config.toml
train_examples = 42238
image_size = 48
loss = "mse"
encoder_qk_norm = false
encoder_width = 160
encoder_positions = "sincos"
learning_rate = 0.0043
shampoo_beta = 0.99
max_precond_dim = 1024
max_steps = 5900
final_lr_fraction = 0.05
warmup_steps = 290
Rows from block 2 of the decoder, named by matrix and row number. Rows with one number belong to one attention dimension. Each number is 128 + 24 x the weight over its row's rms, rounded and kept within 0 to 255. All counts start at 0. After the name is the row's rms in percent of the matrix's.
# v: attention query, key and value (stacked) (decoder.2.attn.qkv.weight, 720x256, the v third), inputs 172-255
# proj: attention output (decoder.2.attn.proj.weight, 256x240, transposed), outputs 172-255
v.137 080 [141 122 132 123  92 109 146 167 140 120  94 158 133 100 136 152 125 119 124 172 145 109 183 103 105 147 155 111 130 100 123 147 122 133 128 133 116 165 127 131 129 122  85 123 132 100 101 101 129 145 107  96 162 155 136 141 105 134  86 137 138 150 163 150 145 167 143 153 133 139 130 120 177 123 142 176 144  94 100 117 154 167 115 123]
v.138 089 [119 134 130 138 164 154  87 112 116 155 142 155 120 119 218 112 174 164 113 124 121 149 146 120 119 147 138 128 180 102 112 145 124 132 126 122 101 157 139 114 106 135 122 122 133 131 107 137 112 115 172 134 118 156 109  89 129 154  97 138 122 178 111 132 143 123 142 166 128 151 136 150 154 172  99 175 155 151 112 139 142 156 115 116]
v.139 081 [140 103 126 133 170 138 144 135 144 121 107 163 106 131 147 164 117 112 124  82 143 102 133 154  88 177  96 144 149 151 142 137 127 137  89 140 133 114 131 119  56 112 131  92 120 154 109 141 193 113 129 124 143  80  63 102 121 123 138 194 147  93 121 133 162 146 109 112 144 117 141 149 123  72 110 107  86 113 183 128 106 151 162 131]
v.140 092 [159 165  86  55 104 168 148 182 128 144 129 117 135 165  95 122 127 150 109  72 145 120 117 139 129 130 111 125 122 130 112 139 126  91 146 147 104 151 157 148 199 162  93 133 113 106 126  92 109 133 110 181 140 132 142 106  89 118  98  96 149 104 128 122 133 121  78 144 118 131 109 140 114 128 106 146 160 132 161 127 119 175 144 121]
v.141 079 [168 113 112  74 143 110 126 130 148 116 114 116 143 108 109  96  95 121 124 150 187 102 120 129 154 144  97 167 181 144 124 132  87 145 177 152 117 175 146 151 187 175 106 139 147 114  99  98  84 105 133 144 145 116 134 129 115 129  94 104 156 165 118 135 148 104 112 149 135 143 107 106 175 149 116 144 137 121 106 142 147 143 104 111]
v.142 080 [122 114 142 163  97 156 146 141 123  99  99 157  87 124  92 133  98 122 165 135 124 126 149 167 138 135 106 104 168  85 158 151 139 146  93 121  93 166 111 108 129 158  78 133 135 128 163 104 167  90 157  68 156 139 138 160  68 159 137 139 137 115  90 140 124 110 147 155 159 122 148 114 135  88 119 115 110 175 163 142 153 123 111 122]
v.143 086 [185 112 113  96 125 139 147 136 160 151 125 127 135 124 149 151 102 133 120 143 145 140 117 124  75  82  98 118 156 150 134 100 119 137 166 128 156 147 151 113 107 150 111 130 146  84  98 110 110 100 106 157 152 139 140  75 134 117 158 122 130 116 104  77 126 120  87 114 143 125 101 122 112 100 112 137 103 124 137 136 128 141 113 106]
v.144 090 [137 138 126 140 132 139 144 154 135 123 141 147 138  78 118 144  99 128 115 142 128 150 102 123 114 157 142 120 188 133 174 131 144 127 126 116 141 105 112 121 126 115 131 135 114 120  98 126 181 117  97 153  67 100 139 160 169 117 106 108 166  92 194 134 153  96 143 140 137 132 142 116 151 105 148 133 139 119 145 135 137  70  89 119]
v.145 113 [116 151 118 135 151 174 146 148 130 146 118 141  90 131 176 133 148 118 111 108 103 154 125 103 137 124 135 146 139 106 113 131 116 132  95 132 116 123 107 173 116 120 155 129 100 144 130 151 135 138 100 153  94 144 108 129 133 128 133 152 119  96 149 144 136 140 134  86 104 118 158 110 137 131 136 111 148 102 112 133 132 187  75 167]
v.146 084 [121 147 125  92 152 101 126 109 109 140 135 109 115 154 115 136 122 109 104  83 119 155 123 152 122 154 115 141 123 155 117 140 129 132 148  86 120 152 127 164 129 152 136 155 145 125 101 123  68 182 146 126  98 140  84 110 119 137 176 118 162 129 135 139 128 131 140 159 174 135 106 149 131 136 195 134 127 102 100 113 150 109 143 178]
v.147 090 [115 115 130  90 143 129 197 124 113 140 112 157 104 158 131 141 131 130 153  86 132 127 134  95 150 138 162 140 134 158 140 101 102 142 155  94 131 171 151 134 130 138 134 152 155 124 149 110 157 120 132  88 146 151 119 162 145 113 156  99 154 146 113  91 158 121 120  76 122 139 123 156 114 133 133 151 106  88 113  69 132 129 144 153]
v.148 091 [157 142 141 111 103 102 149 159 113 119 131 145 105  98 183 102 147 161 113  76  97 166 125 115 127 159 152  85 126 131 137 128 125 142  95  95 117 114 135 122 117 112 138 125 147 176 156 155 158 110 157 174 121 147 171 139 115 122  96 100 173 135 129 139  86  82  86 161 129 134 113 142 113 147 113 101 114 166 131 119 120 125 103  70]
v.149 099 [122 157 114 124 164 124 168 141 119 102 150 140 141 126 144 140 102 131 109 109 138 128 100 108 134 146 102 105 139 129 128 110 110 117 101 156  79 111  94 121 116 130 152 126  98 182 127 117 160 139 113 123 113  70 114 128 123 100 155 116  97 101  84 108 164  81 106 144 116 112 167 159 138 119 100 110 132  93 108  97 111 111  92 103]
v.150 107 [188 125 139 182 113 106  92 127 130 125 174  98 133 123 141 110 131 106 121  90 111 140 119 106 145  92 116 163  95 121 147 132 122 117 122 136 164 117 125 140 162 134 183 117 160 147 123 185  82 121  78 143 134 145  94 137 109  94 142 167  97 102 123 118 128 103 134  94 114 170 145 115 149 141 107 158  94  95 124 139 145 122 106 136]
v.151 104 [141  91 101 124 107 140  94 112 120 130  91 113  89 155 151 112 158 169 125  77 147 114 138 119 170  98 157 119 130 137  94 112 132 194 136 135 142 169 121 113 126 115 125 179 140 145 106 125 128 141 183 148 119 135 170  92 147 100 146 126 146 119 115 125 124  72 130 162 128 178  94 132  97 138 163 128 124 136 134 130 129 159 129  98]
v.152 108 [130 121 110 143 121 115 172 122 131 144 122 121 165 101 116  82  80 122 125 123 125 123  99 136 153 157 134 136 126 111 157 143 138 161 144 160 113  84 127 116 129 139  92  84 117 150 132 147 202 145 164 107 147  85 177  59 117 126 111  81 110  93 165 139 142 130 164 139 125 115 136  85 167 158 154 133 161 151 137 109 144 144 103 139]
v.153 094 [125 110 161  83 202 121 131 160 127 121  93 112 140 101 120 153  85  88 119 139 129 112 120 143  89 145 114 114 113 108 117 112 159 149 128 127 127 130 100 127 107 149 151 152 179 111 130 101 149 116 123  70 177 163 126 147 145 180  95 117 155 185 129 160 116 107 175 132 107 118 138 125 151 101 101 161 100 147 138 143 159 143 108 170]
v.154 105 [123 119 123 126 135 160 101 103 119 131  71 127  74 120 155 127 151 154 105  81 131 119 153 114 121 156 161  93 139 130 132 132 173 106 138 113 147 135  92 170 131 112 163 154  82 161 130 145 122 131 130 100 178 105 119 157 135 107 119 173 140 151 157 148 122 119 144 138 105 173 148 179 101 183 132 108 120 125 145 170 145 130 115 134]
v.155 089 [151 137 129 161 139 158 129 157 130 128 165 162 157 137 103 131 107 139 146 151 141 135  93 111 148 181  80 113  89 120 152 114 159  96 104 111 148  87 168 132 118 100 115  92 131 152 115 147 148 109 138 145 104 142 111 116 128 129 106 138 130 111 108  75 106 149 152 157  98 126 106 101  97 127 110 140 106 124 112  99 161  96 133 152]
v.156 095 [114 167 115 134 137 149 154 133  76 141 132 118 135  76 117 103  91 161 115 123 134 151  77 152 151 118 143 114 139 120 143 159 113 108  82 101 131 106  96 118 120 118 162 102 117 173 124 116 176 132 151 160 163 138 134 137 159 101 108  96 138 120 121  97 143 164 135 145 137  73 113 116 128  93 145  92 160 120 143 110  90  93 153 145]
v.157 097 [174  86 136 170  93 145 118  93 126 121 129 117 123 130 124 109 142 126 150  99 110 114 130  94  88 170 102 136 115 102 156 164 126  73 159 112 123 114 111 114 137 132 113 132 123 139  69 119  92 132  99 170 145  96 137 142 128 142 176 114 131  86 152 143 117 111 132 144 147 123 122 164 123 104 135 109 127 134 141 126 149 131 120 159]
v.158 089 [149  99 110 142  99 155 116 156 124 147 196 148 132 153 130 137 113 117 129  88 120 128 133 147 108  93  87 150 100 159  97  71 125  96 136 153 114 105 147 138  92 118 140  88 113 102  69 107 120 156 145 142  43  82  71  97 109 109 131 168 191 171 111 125 128 137 156  98 140  86 126 112 120  98 142 173 113 177 126 167 116 135 124 135]
v.159 103 [139 165 139 131 160 131 148 140  93  91 109 112 160 111 145 143 178 108 166 121 130  89 145 140 150 120 164 138 110 128  85 104 170 168 104 131 123 122 130 165 150 102 150  86 156 128 138 144 139 149 109 130 123 144 174 103 123 139 118  89 168  98 175 115 133 136 148 154 156 118 151 105 169  99 116 128 129 112 121 109 129 132 148 119]
v.160 091 [159 123 109 147 115 125 111 149 100 118 115 132 139 108 119 109 142 126 152 119  94 155 110 129 119 143 118 130  97 157 153 105 138 156 161 145 182 123 146 162  78 143 164 132 123  96 152 144 152 150 124 136 114 148 148 117 158 107  99 130  95 134 187  66 139 140 148 104 139 128 121 143 155 135 141 130  92 140 129 105 177 159 102 134]
v.161 091 [105 152 152 122 138 158 119 140 130  92 166 102 126 132 151 137  92 113 145 133 148 134 146  99 132 101 111 127  77  93 114 159 102  85 110 112 121 137 123 127 158 157 119 132 139 126 119 142 142 102 101 133 104 164 110 164 131 150 143 137 124 127 137 151 129 108 107 152 134 142 151 111  80  68 151  98 160 151 125 113 139 142 128 162]
v.162 089 [156 104 153 123 116 124 132 184 142 107 131 171 141 118  89 153 129  76 105 111 125 137 145 112 102 138 120 119 119 157 124 121 116 136 129 170 145 127 156 121 169 102  49  95 144 119 123 130 141 168 137 105 163 157 140 120 123 131 136 142 150 138 121 153 127 143 163 140 150 181 129 103  84  90 162 165  74  91 106 129 119 107 100  91]
v.163 096 [123 152 120 124 182 116 144 132 127 120 140 126 144 119 133 107 139  88 166  85 152 115  89 139  98 152 127 153 111 137 126 125 140  96 133 125 183 112 112 166 132 130  96 138 131 141 126  95 118 112 133 159 127 130 132 163 125 118 120 125  82 167 145 115 158 125 150 153 143 155  95 135 147 100 136 158 146 144 155 173 147  85 122 153]
v.164 095 [127 116  97 168 137 154 166 165 124 104 119 190 116 110 141 140 106 156 134 114 145 125 145 125 109 143 147  88 115 141 128  72 119 157 129 119 153 119 151 135 103 158 143 136 100 129 137 157 108 117 149 119 108 180 176 152 134 119 137 125 167 133 166 114 116 153 107 121 118 165 147 126 140 168 114 122 116  88  89 165 165 144  81 160]
v.165 100 [105 122 134 161  73 126 175 141 123 100  90 121 136 124 106 134 126  98 133 118 111 147 183  89 153  94 120 135 101 124 138 124  91 127 117 139  81 128 163 122 138 113 136 148 116 165 138 150  97 134 138 141 106 157 100 106 144 127 101 152 154 126 125 141 116 112 118  92 138  94 113 100 100 137 145 106 170 107 145 122 126 182  76  91]
v.166 082 [158 160  84 186 144  91 136 130 159 122 145 138 152 161 124 153 126  95  86 157 119 148 113 137 116 130 104 140 148 146 123 115 137 117 122  99 141  88 156 105 121 127 102  88 127 149 123 153  87  84 117 129 123 130 112 135 107 140 143 127 157 137  88 195 135 118 131 148 104 136 154 118 123 146 100 162 124 117 143 125 110 167 132  90]
v.167 097 [121 123 141 146  94 125 121 152 133 184 128 135 133 147 105 102 159 112 173  93 130 118 141 143 153 116 109 144 135  95  98 116 132 171 225 141  91 120 114 105  87 131 118 162 113  97  86 136 120 149 112 135 124 104 144 141 113 171 123 106 110 137 164 111 140 162 137  88 118 154 106 137 177 158 174 137 111 101 118 135 135 113  97 142]
v.168 092 [159 105 100 130  94 117 148 144 137 139 150 157  86 132 112 136 107 119 170 146 125 137 138 175 108 137 111 112 170 123 138 121 128 133 161 123 120 132 144 106 119 179 133  97 144 102 118 129 172 152  86 143 147 129  69 139 110 155 125 152 144 135 120 174 151 135 155 171 153 150 121 115 160 119 156 133  40 100 101 119 157  82 143 129]
v.169 098 [144 100 123 158 180  96 119 121 140 158 169 139 149  81 101 133 177 157 125 150 145 160  56 105 140 140 160  98 142  98 156 120 109 113  88 201 139 114 130 124 135  79 142 111 132 120 107 150 156 131 118 118 170 141 141 156 100 147 154 140 118 118 185 123 151 173  87 133 143 176 150 145 107 132 156 150 173 119 136 127 141 125  56 135]
v.170 097 [101 109 171 132 116  93 195 130 124 111 190  92 120 139 130 125 141 144  83  95 138 141 110 134 110 114 121 144 142 115 119 153 181 136 127 146 114 113 104  97 146 133  87  75 115 100 144 158 133 153 112 138 164 137 145 114  99 130 132 148  96 108  90 139 132  57  89 140 136  94 132 140 101 110 142 170 151 146 166 107 137 112 132 139]
v.171 103 [130 136 145 129 119 125 110 152 154 164 159 126 123 158 102 110 115  77 153 128 102 170 146 113 147 123 130 128 110 147 152 171 103 109 134 101 159 116  88  94  94 136 123 145 122 118 111 158  55 136 144 163 158 163 143 128 104 147 133 161 104 126 138 103 113 144  99 176 113 125 174 108  91 120  95 120 111 107 121 119 122 129 161  94]
v.172 081 [129  79 146 141 161  83 135  60 114 122 158  76 129 146 120 136 128 136 120 156  99 126 149 140  40  98 144 162 130 131  91 103 113 159 101  98 162 147 123 121 158 147 135 129 129 110 151 136  99 116 128 118 128 120 109 180 116 128 122 168 113 119 127 157 136 170 149 107 148 125 166 119 136 130 104 107 120 138 125 136 111 117 107 131]
v.173 088 [114  99 114 162 120 107 106 133 134 149 145 155 156  63  95 144  94 116 163 167 153 129 168 118 190 152 118 134 116 171 120 147 105 141 157 142 138 114 141 161 138 124 118 118 106 158 115 209 104 107 125 123 142 154 140 114  97 154 126 135 130  57 133 156 111 148 135 132 148 114 189 101 129 159 112 133 146 135 151 164 133 122 110 125]
v.174 094 [110 131 125 145 100 139 130 128 142 134 164 137 134 163 130 116 156 119 128 129 123 140 130 119 133 104 130 199 156 134 128 119 138 156 103 100 189 104  93 105  97 103 147 102 140 155 138 153 141 114 102 151 152 187 159 115 101 112 145 102 121 154 158 124 104 155 144  92 127 122 143 124 145 170  75 129 134 175 119 160 107  85 103 116]
v.175 104 [137 138 136 112 118 113  99 145 163 148 169 122 128 121 130 119 138 168 139  31 107 132 145 131 103 148 122  92 189  81 132 153 105 122 147 125 123 168 102 133 134 158 116 153 157 111 135 129 159 143  97 128 136 145 112 156 156 154 164 150 121 164 168 103 140 137 122  94 148  92  85 139 146 139 151 122 108 107 155 114  96 131 170 138]
v.176 091 [149 146 116  89 177 136 117 121 132 137 121 147 120 104 132 113 166 134  86 102 129 103  76  77 106  98 124 112 130 135 127 140 134 133 132  78 135 123 140 136  99 134 153 147 110 126 165 113 149  88 105 135 118 117 145 126 117  96 156  76 149 113 135 111 116 113 124 124 163 107  88 136 108  49 141 111 144 108 128 124  91 106 187 173]
proj.137 092 [ 98  77 108 133  95 143 143 138 127 127 116 156 104 137  90 166 182 131 118 138 141  95 175 126 155 115 130 127 148 125 144  91 109 163 129 165 115 133 127 128 141 145 160  80 159 137 156  93 154 130 126 177 163  76 144 132 140 125  95 134 132 112 111 107 159 138 135 140  95 115 153 145 126 140 137 122  99 148 145 118 122  96 138 120]
proj.138 110 [135 131 127  95 130 131 121 119 129 125  70 118  99 130  95 155  85 157 125 119 133 127 156 127 133 113 146 129 103 112 128 106 104 172 150 117 158 167 175 139 140 135 162 109  94 163 126 134 153 161 143 130  94  93 105  96 138 154 138 157 134 146 156 151 111 115  95 132 137 103 140 157 147 137 132 112  89 115 138 110 101 155 113 141]
proj.139 095 [150 114 107 145 114  93 115 108 171 126 148  82 123 164  89 161 125 152 103 134 148 172 133 130 118 113 134 130  86 148  98 117 117 126 108 111 137 132 124 159 135 155  96 148  81 114 120 153  76 146  99 139 162 116 155 128 137 107 133  80 104  61 133 134 136 152 135 135  88 140 126 116 148  86 101 154 149  82 153 150 103 119 103 127]
proj.140 112 [144  63 139 114 188 102 117 106 161 141 131 127 175 142 119 103 100 118  95 100 102 155 111  82 117 161 143 112 151 155 152 117 163 134 156 136 120 162 113 115 126  90 158 112 145 127 119 136 153 112 112 162  83 115  94 132  83 163  76 157 142 192 160 135 145 108 126 108 139  73 152 134 105 151 106  85 110 110 100 142 146 131 101 144]
proj.141 092 [142 136 141 104 122 110 171 109 122 121 123 116 142 144 161  98 137 153 113 120 131 122 118  84 133  86 147 126 129  73 134 155 153 104 138 123 116 159 130 127 127 112 151 112 107  84 147 179 120 119 111 196 163 103 152 119 168 128 129 159 114 130 157 156 105 121 117 100 117 113 132 158 124 116 184 128 115 129 131 160 160 116 111 131]
proj.142 088 [153  99 106 105 127 112 128 144 126 156 128 134 128 117 155 150 147 135 155 124 163 132 122 154 127 129 186 100 140 115 104 122 112 118 152 128 111 109 144 165 107 133 157 152  98 118  76 128  99 126 116 128 126 139 104 122 160 110 148 108 118 160 137 166 109 142 118 108 116 173 129 101 150 145  78 159 143 144 122 138 148 107 146 160]
proj.143 104 [104 127 106 140  84 105 108 122 138  98 113 108 135 143 126 118 133 131  99 130 123 155 108 109 143 195 153 136 118 149 175 142 131 123 132 157 107 138 159  90 143  82 151  85 134 139 149 106 124 109 105 184  82 105 161 148 121 179 111 111 165 119 149 139 102 130 146 121 153  67 128 151 159 114 136 120 116 120 146 138  95 107  89 113]
proj.144 088 [105 147 143 117 138 150 110 122 133 115  96 114 107 164 151 120  81 108 104 135 121 105 165 137 164 123 144 134 114 137 112 119 148 142 110  89 118  96 135 115 129 136 130 135 118 151 146  97  95 152 125 126  69 106  85 123 106 115 193 107  84 114 136 147  85 129 157 138 104 106 119 111 115 130 125 128 111  94 138 146 160 153 138 145]
proj.145 106 [ 76 117 100 118  82 108 152 163 150 116 103 121 108 145 103 146 106 115 112 128 125 148 136 128  95 129 151 134 134 127 119 136  97 148 105 160 146 155 158 113 108 109 144  82 126  95 140 106 129 106 154 125 117 136 127 150 195 118 127 141 160  80 142 127 125 110 151 116 108 134 106 141 102 148 166 113 146 134 141  95 183  96 130 128]
proj.146 085 [197  98 103 147  98 143 132 116 148 105  67 122 110  90  58 138 109 168 107 138 119 145 173  92 112 122 131 130 112 129 114 108 152 143 121  89 110 157 154  82 118 159 125 131 143 114 155 136 122 134 137 116 123 109 157 129 147  95 118 118 162 127 117 130 128 145 121 112  80 138 111 108 115 103 153 171 124 108 146 153  97 124 129 113]
proj.147 086 [112 134  97 121 100 134  88 124 103 162 161 107 146 154 156 117 121 123 102 135 100  94 144 141 124 137 124 133 160 122 179 157 136 147 116 154 126 107 154 127 101 143 129 121 150 108  99 133 122 107 111 120  91  82 104 142 148 130  88 104 133  95 111 126 138 108 138 121 141 125  89  92  93 135 152  84 130  82 108 133 113 156 119  97]
proj.148 090 [122 154 123 153 123 156 140 146 126 147 162 115 138 123 116 141 125 102 155 135 137 113 120 122 181 148 170  95 147 135 119 132  77 167 144 112 123 142 142 105 133 132 151 176 105 145 184 170 131 165 122 129 150 170 103 157  99 182 127 139 109 180  95 124 165 157 124 121 139 125 134 142 121  87 157 132 123 152 173 107 139 142 138 138]
proj.149 092 [ 80  93 137 154 163  96 132 100 141 150 144 129 117 127 131 104 109 125 112 115 142 120 117 117 103 137 165 157 133 122  89 149 138  88 122 119 129 101 115 128 104 141 142 112 109 114  63 102  99 100 142 132 136 114 144 162 150 110 109 147 131 104 139 144 128 122 145 121 143  94 110 151 123 136 154 129 144  98 151 105 185 119 153 164]
proj.150 095 [114 134 108  76 132 115 109 104 121 134  96 164 139 153 111  96 115 124  99 131  88 143 143 126 138 123 127 118 123 133 108 108 138 146 129 201 127 104 125 136 109 127 113 115 114 131  95  90 157 136 134  77 135 120 114 154 145 147 152 147  73 132  82 114 101 137 138 133  92 112 110 130  82 136 116 116 129 118 140 118 110 125 110 162]
proj.151 094 [128 159 107 141 124 153 125  88 163 138 156 136 103  93  48 167 123  93 129 125 128  94 133 115 111 153 109 135 111 110 166 130 148 107 119 147 107 114  91 108 103 173 166 134 142 107 121 154 133 126 121 148 138 113 146 112 120 136 144 124 123 139 146 102 121 133 108 125 154 134 151 141 138 103 122 137 159 105 139 162 129 124 102 108]
proj.152 096 [121 107 140 104 137 142 165 130 131 127 159 104 106 107 131 178  88 120 148 129 175 155 144  74 109 137 162 155 142 151 104 106 116 136  92 105 130 130 114 148 135 121 131 157 106 168 184  97 147 133 158 130 103 189 146 155 104 110 122  94 162 101 145 140 123 138  80 116 154 112 127 174  99 144 114 108 136 124 115 113 139  96 161 158]
proj.153 090 [124 115 140 154 136  62 127 128  96 107 144 124 136 173 188  96 142 118 133 109 123 136 185  61 146 173 126 110 131 109 126 140 113 174 150 109 132  89 141 110 114 114 147 161 133 131 141 177 103 136 180 185 119 101 138 138  61 129 137 106 127 103 166 148 133 173 134 164 164 115 105 111 138 138 139 146 113 166 121  97 102 144 144 173]
proj.154 090 [109 134 120  98 103 125 157 171 142 143 149 130 164 123 131 111 135 127 122 151 153 161 118 146 100 135 136 108 100 177 169  87 113 150 116 129 114  95 147 134 105 149 142 145 165 109 124  99  84 115 145 169  94 162 157 104  94  78 153 103 113 138 118 125 164 115 105 147  95  85 145 125 134 110 136 149 109 151 107 118 156 143 108 115]
proj.155 087 [127 125 115 120 112 120 114 133 136 127  62 104 127 130 109 145 133 169  95 139  75 153 102 157 118 129 149 155 178 126  92 129 108 178  92 122 159 131 156 138 145 127  96 142 128 142 110 145  68 132 134 147 123 112 167 173 153 164 122 131 167 144 127 163 105 164 120 108  94  93 128 154 107 143 119 132 163  94 137  80 118 131 128  85]
proj.156 090 [ 91  96 136 112 133 105 146 120 150 136 141 118  90 162 133 201  96  86 181 167 128 111 117 114 105 133 165 129 178 106 118 114 167  89 159 129 107 158 131 139 149 110 108 114 121 128  97 128 101  97  94  91 149 113 174 134  99 140  91 124 160 142 113 116 113 144 132 134 136 145 130 153 132 100 102 148 153 119 139 139 180 161 116 172]
proj.157 096 [ 67 176  97 151 151 136 160 118 151 127 120 121  94  83 112 120 123 118 127 137 153 106 122  92 159 104 108 145 117 148 115 111 103 153  79 116  67 165 133 122 143 126 100 116  91 105 131 119 139 114 145 175 139 122 141 172 105 119 107 154  66 158 135 133 122 143 145 110 143  96 127 125 107 143  67 111 149 157  94 111 137 137  83 130]
proj.158 084 [139 105 118 153 144 103 149 130 152 109  79 149 122 112 123 120 141 147 106 136 118 180 155 133 107 122 104 100 163 110 107 123 123 107 160 102 109 138 100 158 164 161 140 150 134  80 134 130 113 112 124  98 115 139 110 158 126 106 165  93 108  97 105 137 167 167  98 149 115 138 125 176 121 114  93 126 120 193 159 109 173 131  72 139]
proj.159 089 [136 111 128 152 118 135 145 150 127 162  98 130 134 130 139 140 125 150 158 108 125 146 160  97  82  99 130  83 139 137 138 129 127  90 153 125 151 108 145 120 140 171 156 140 117 122 135 177 100  92 147 127 170  90 132 106 142 146 147 135 192 118 152 113 105 120 100 135  67 120 149 164 133 151 166 127 132 137 140 118 116 143 144  93]
proj.160 098 [132 109 133 124 133 113 145 136 147 117 161  95 132 104 186 148  98 149 146  93 107 166 140  95 104 123  83 138 115 131 117 100  93 135 128 131 141  92 149 155 137 127 143 135 127 181 133 122  96 105 123 117 137 169 125 139 114 162 147 130 121 102 139 168 118 130 115 107 121 161 194 154  81 124  88 127 175 156 125 135 125 147  90 110]
proj.161 085 [125 152 100  94 141 130 122 128 139 135 134 135  85 166 151 120  93 125 164 127 120 130 152 137 155 165 148 101 117 140 143 147 157 170 154  96 114 171 101  98 134 103  98  86 165 127 106  91 136 149 159 125 129  99 142 119 170 120 115 119 131 154 120 106 150 137 173 142 129  98 111 117 128 131 142 142 108  76 135 122 120 151 117 124]
proj.162 085 [132 128 148 150 178 172 119 113  97 132 146  93 134  94 138 141 144 154 140 112 111 115 174 142 104 150 145  89 119 147 129 149 181 100 105 112 167 174 109  92  76 145 168 120 123 115 145 192 131 125 129 103 125 135 140 134  91 162 151 112 132 126 160 113 112 148 121 117 137 118 113 110 151 163 158 120 129 171 132 126 134 181 132  92]
proj.163 092 [ 95 118 172 113 151 123 146  93 140  78 205 175 134  96 133 153 120 137 120 197 163 163 153 134 118 131  91 125 110 114 114 120 104 150 143 107 107 120 136 130 118 144 127 133  80 119 150 159 144 115 133  99 157 123 137 158  84 124 141 129 113 154  89 115 158 135 115 155 111  82 105 114 129 136 150 160 125 112 161 155  92 143 135 151]
proj.164 098 [130 117 146  99 149 135  84 118 116 138 152  68 150 114 120  96 121 130 106 117 121 168 147 111  80 132 123 114 146 142 151 100 125 148 122 106 116 141 117 127 101 118 113 109 146 146 121 144 114 116 103 145 159  84 127 100 123 144 126 103 161 115  99 118 101 159 108  88 127 108 115 149 113 118 161 114 120 123 123 100 101 124 111 134]
proj.165 097 [119 110 143 102 130 115 159 105 132 180 146 139 120  91 168 156 155 174 121 120 102 115 108 161 111 111 142 120 164 131 105 140  95 144 109 127 139 134 147 148 126 117 139 100 145 124 129  95 173 143 110 101 147 153 156 134 166 117  74 156 109 105 113 100 110 147 116 147 125 204 134 189 132 120 111 127 148 124 125  70 137 142 133 150]
proj.166 088 [162 184 134 102 128  87 127 113 108 141 117 144 128 129 135  94 167 170 151 128  89 103 144 168 139 119 116 113 137 103 112 124 151 109 121 142 129 100 126 146 103 133  98 136 111 132 129 108 127 175 143 169 113 162 141 141 130 125 133 128 128 147 124 130 138 173 110  60 178 115  64 115 127 159 127  99  71 141 157 133 129  95 169 108]
proj.167 091 [150 133 128 124 168 150 136 117  74 108  97 112 147 120 104 159 122  95 129 161 150 129 122 154 115 107 134  85 127 140 159  98 160 152  98  80 158 127 155 155 133 150  80 150 135 144 145 146 116 102 125  92 119 117 109 116 146 108 174 118  74 131 119 140 101 124 119 170 106 108 116 116  84  95 100 120 115 138 135 104 107  86 121  95]
proj.168 088 [144 113 160 144 133 146 123 111 110  92 132 113 135 174 164 128 146 141  96 129  93  47 178  90 142 137 116 174 132 148 139 143 111 156 128 112 138 137 122  98 162 103 142  89 120 148 160  97  95 120 120 125 113 119 134 154  85 109 166 109  97 114 138 136 108 149 145 118  96 107 124 124 123 157 133 103 145 135 156 121 121 155  95 118]
proj.169 089 [143 143 152  98 104 126 116 120  93 121 134 109 185 143 154 112 106 110 170 145 151 126 158 131  94  92 131 126  72 111 133 121 138 172 118 106 121 162 120 134 112  85 135 153 109 151 150 127 157 114 172 103 136 121 152 106 119 150 114 140 142  87  70 144 105 127 128 121 104 121 167 121 114 145 116 109 109 167 106 154 132 142 184 126]
proj.170 096 [131 141 120 166 182 165 103 129 112 161  84 115 130 122  96 140 150  99 159 138 108 126 127 130 128  98 150 145 103 157 118 155 119  77 132 141 126 128 111 125 139 102 169 139 145 108 151  84 123 124  84 100 140 126 122 146 161 128 124 113 168 168 163  93 105 149 161 152 142 135 127 134 143 151 109 127 139 120 122  91  69  98 126 118]
proj.171 098 [180 115 104  96 135 137 111 124 125 116 116 144 147 103 131 166 145 129 145 144 146 159 120 123 153 151 159 133  89 135  98 167 158 134  98 133 159 146 131 115 159 136 129 146 156 133  86 161 164 164 109 119 149 106 170 144 167 110 158 111 117 130 135 186 123 126 187 166 158 184 135 108  96 116 133 176 137 143 101 115 122 144 124 129]
proj.172 078 [157 146 140 146 112 109 175 151 122 102 129 179  89 128 143  87  95 146 150  94 166 136 116 122 132 128 112 123 145 138 111  95 124  98 160  94 115 102 135 142  58 125 152 125 117  84 152 101 146  99 143 158 154 104 113  86 153 122 107 130 129  89 112 133 112 146 126 137 122 122 115 134 151 140 107 108 130 127 111 147 103 154 120 112]
proj.173 087 [ 79 163  98  90 142 122 126 172 136 146 113 108 166 164 153 121 114 119 110 157 144 121  86 147 105 109 147 132  97  85 165  85 158 140 103 140 127 147 128 118 111 119  81 125 109 108  93 118 169 124 120 124  52 146 120 102 179  81 124 104 132 156 117  94 132 148 101 124 116 126 125  93 146  88 105 124 104  98 133 134 135 116 120 160]
proj.174 089 [109 189 150 101 183 105 137 159 112 112 108  99 151 140 107  85  89 145 117 153 107 175 151 106 120 138 122 108 109 149 105 132 112 141 124 132 168 115 169 137 130 113 113 173 153 106 134 125 115 152  98 143  85 106  88 142 154 169 156 123 109 140 135 131 111  48 108 125 139 114 133 114 110  89 146 106 112 110 130 146 104 118 124 110]
proj.175 095 [130 124 126 142 129 141  95 106 130  80 131 105 130 130 140 112 139 101 164 151 119 106 168 123 140 122  99 112 140 107 125 110 134 154 147 135 142 103 149 147 135 109 103 133  71 181 120  99 134  64 132 113 166 116 121 172 102 148 124 109 114 156  89 173 123  90 121 134 118 168 152 126  80 105 116 124 132 146 137 147 160 149 117 116]
proj.176 094 [166 187 103 121 129 123 126 165 118 164 154 100  82 195 108 136 127 118 202 159 116 133 145 146 150  99 103 122 105 147 135 107 143 129 144 125 114  66 160 168 140 153  88 119 155 139  99 125 108 121 102 174 130 140 111 141 112 108 147 177 121 146 123 143 112 111 161 141 121 169 134  87 144 154 130 139 114 120 164 131 109 156 127 113]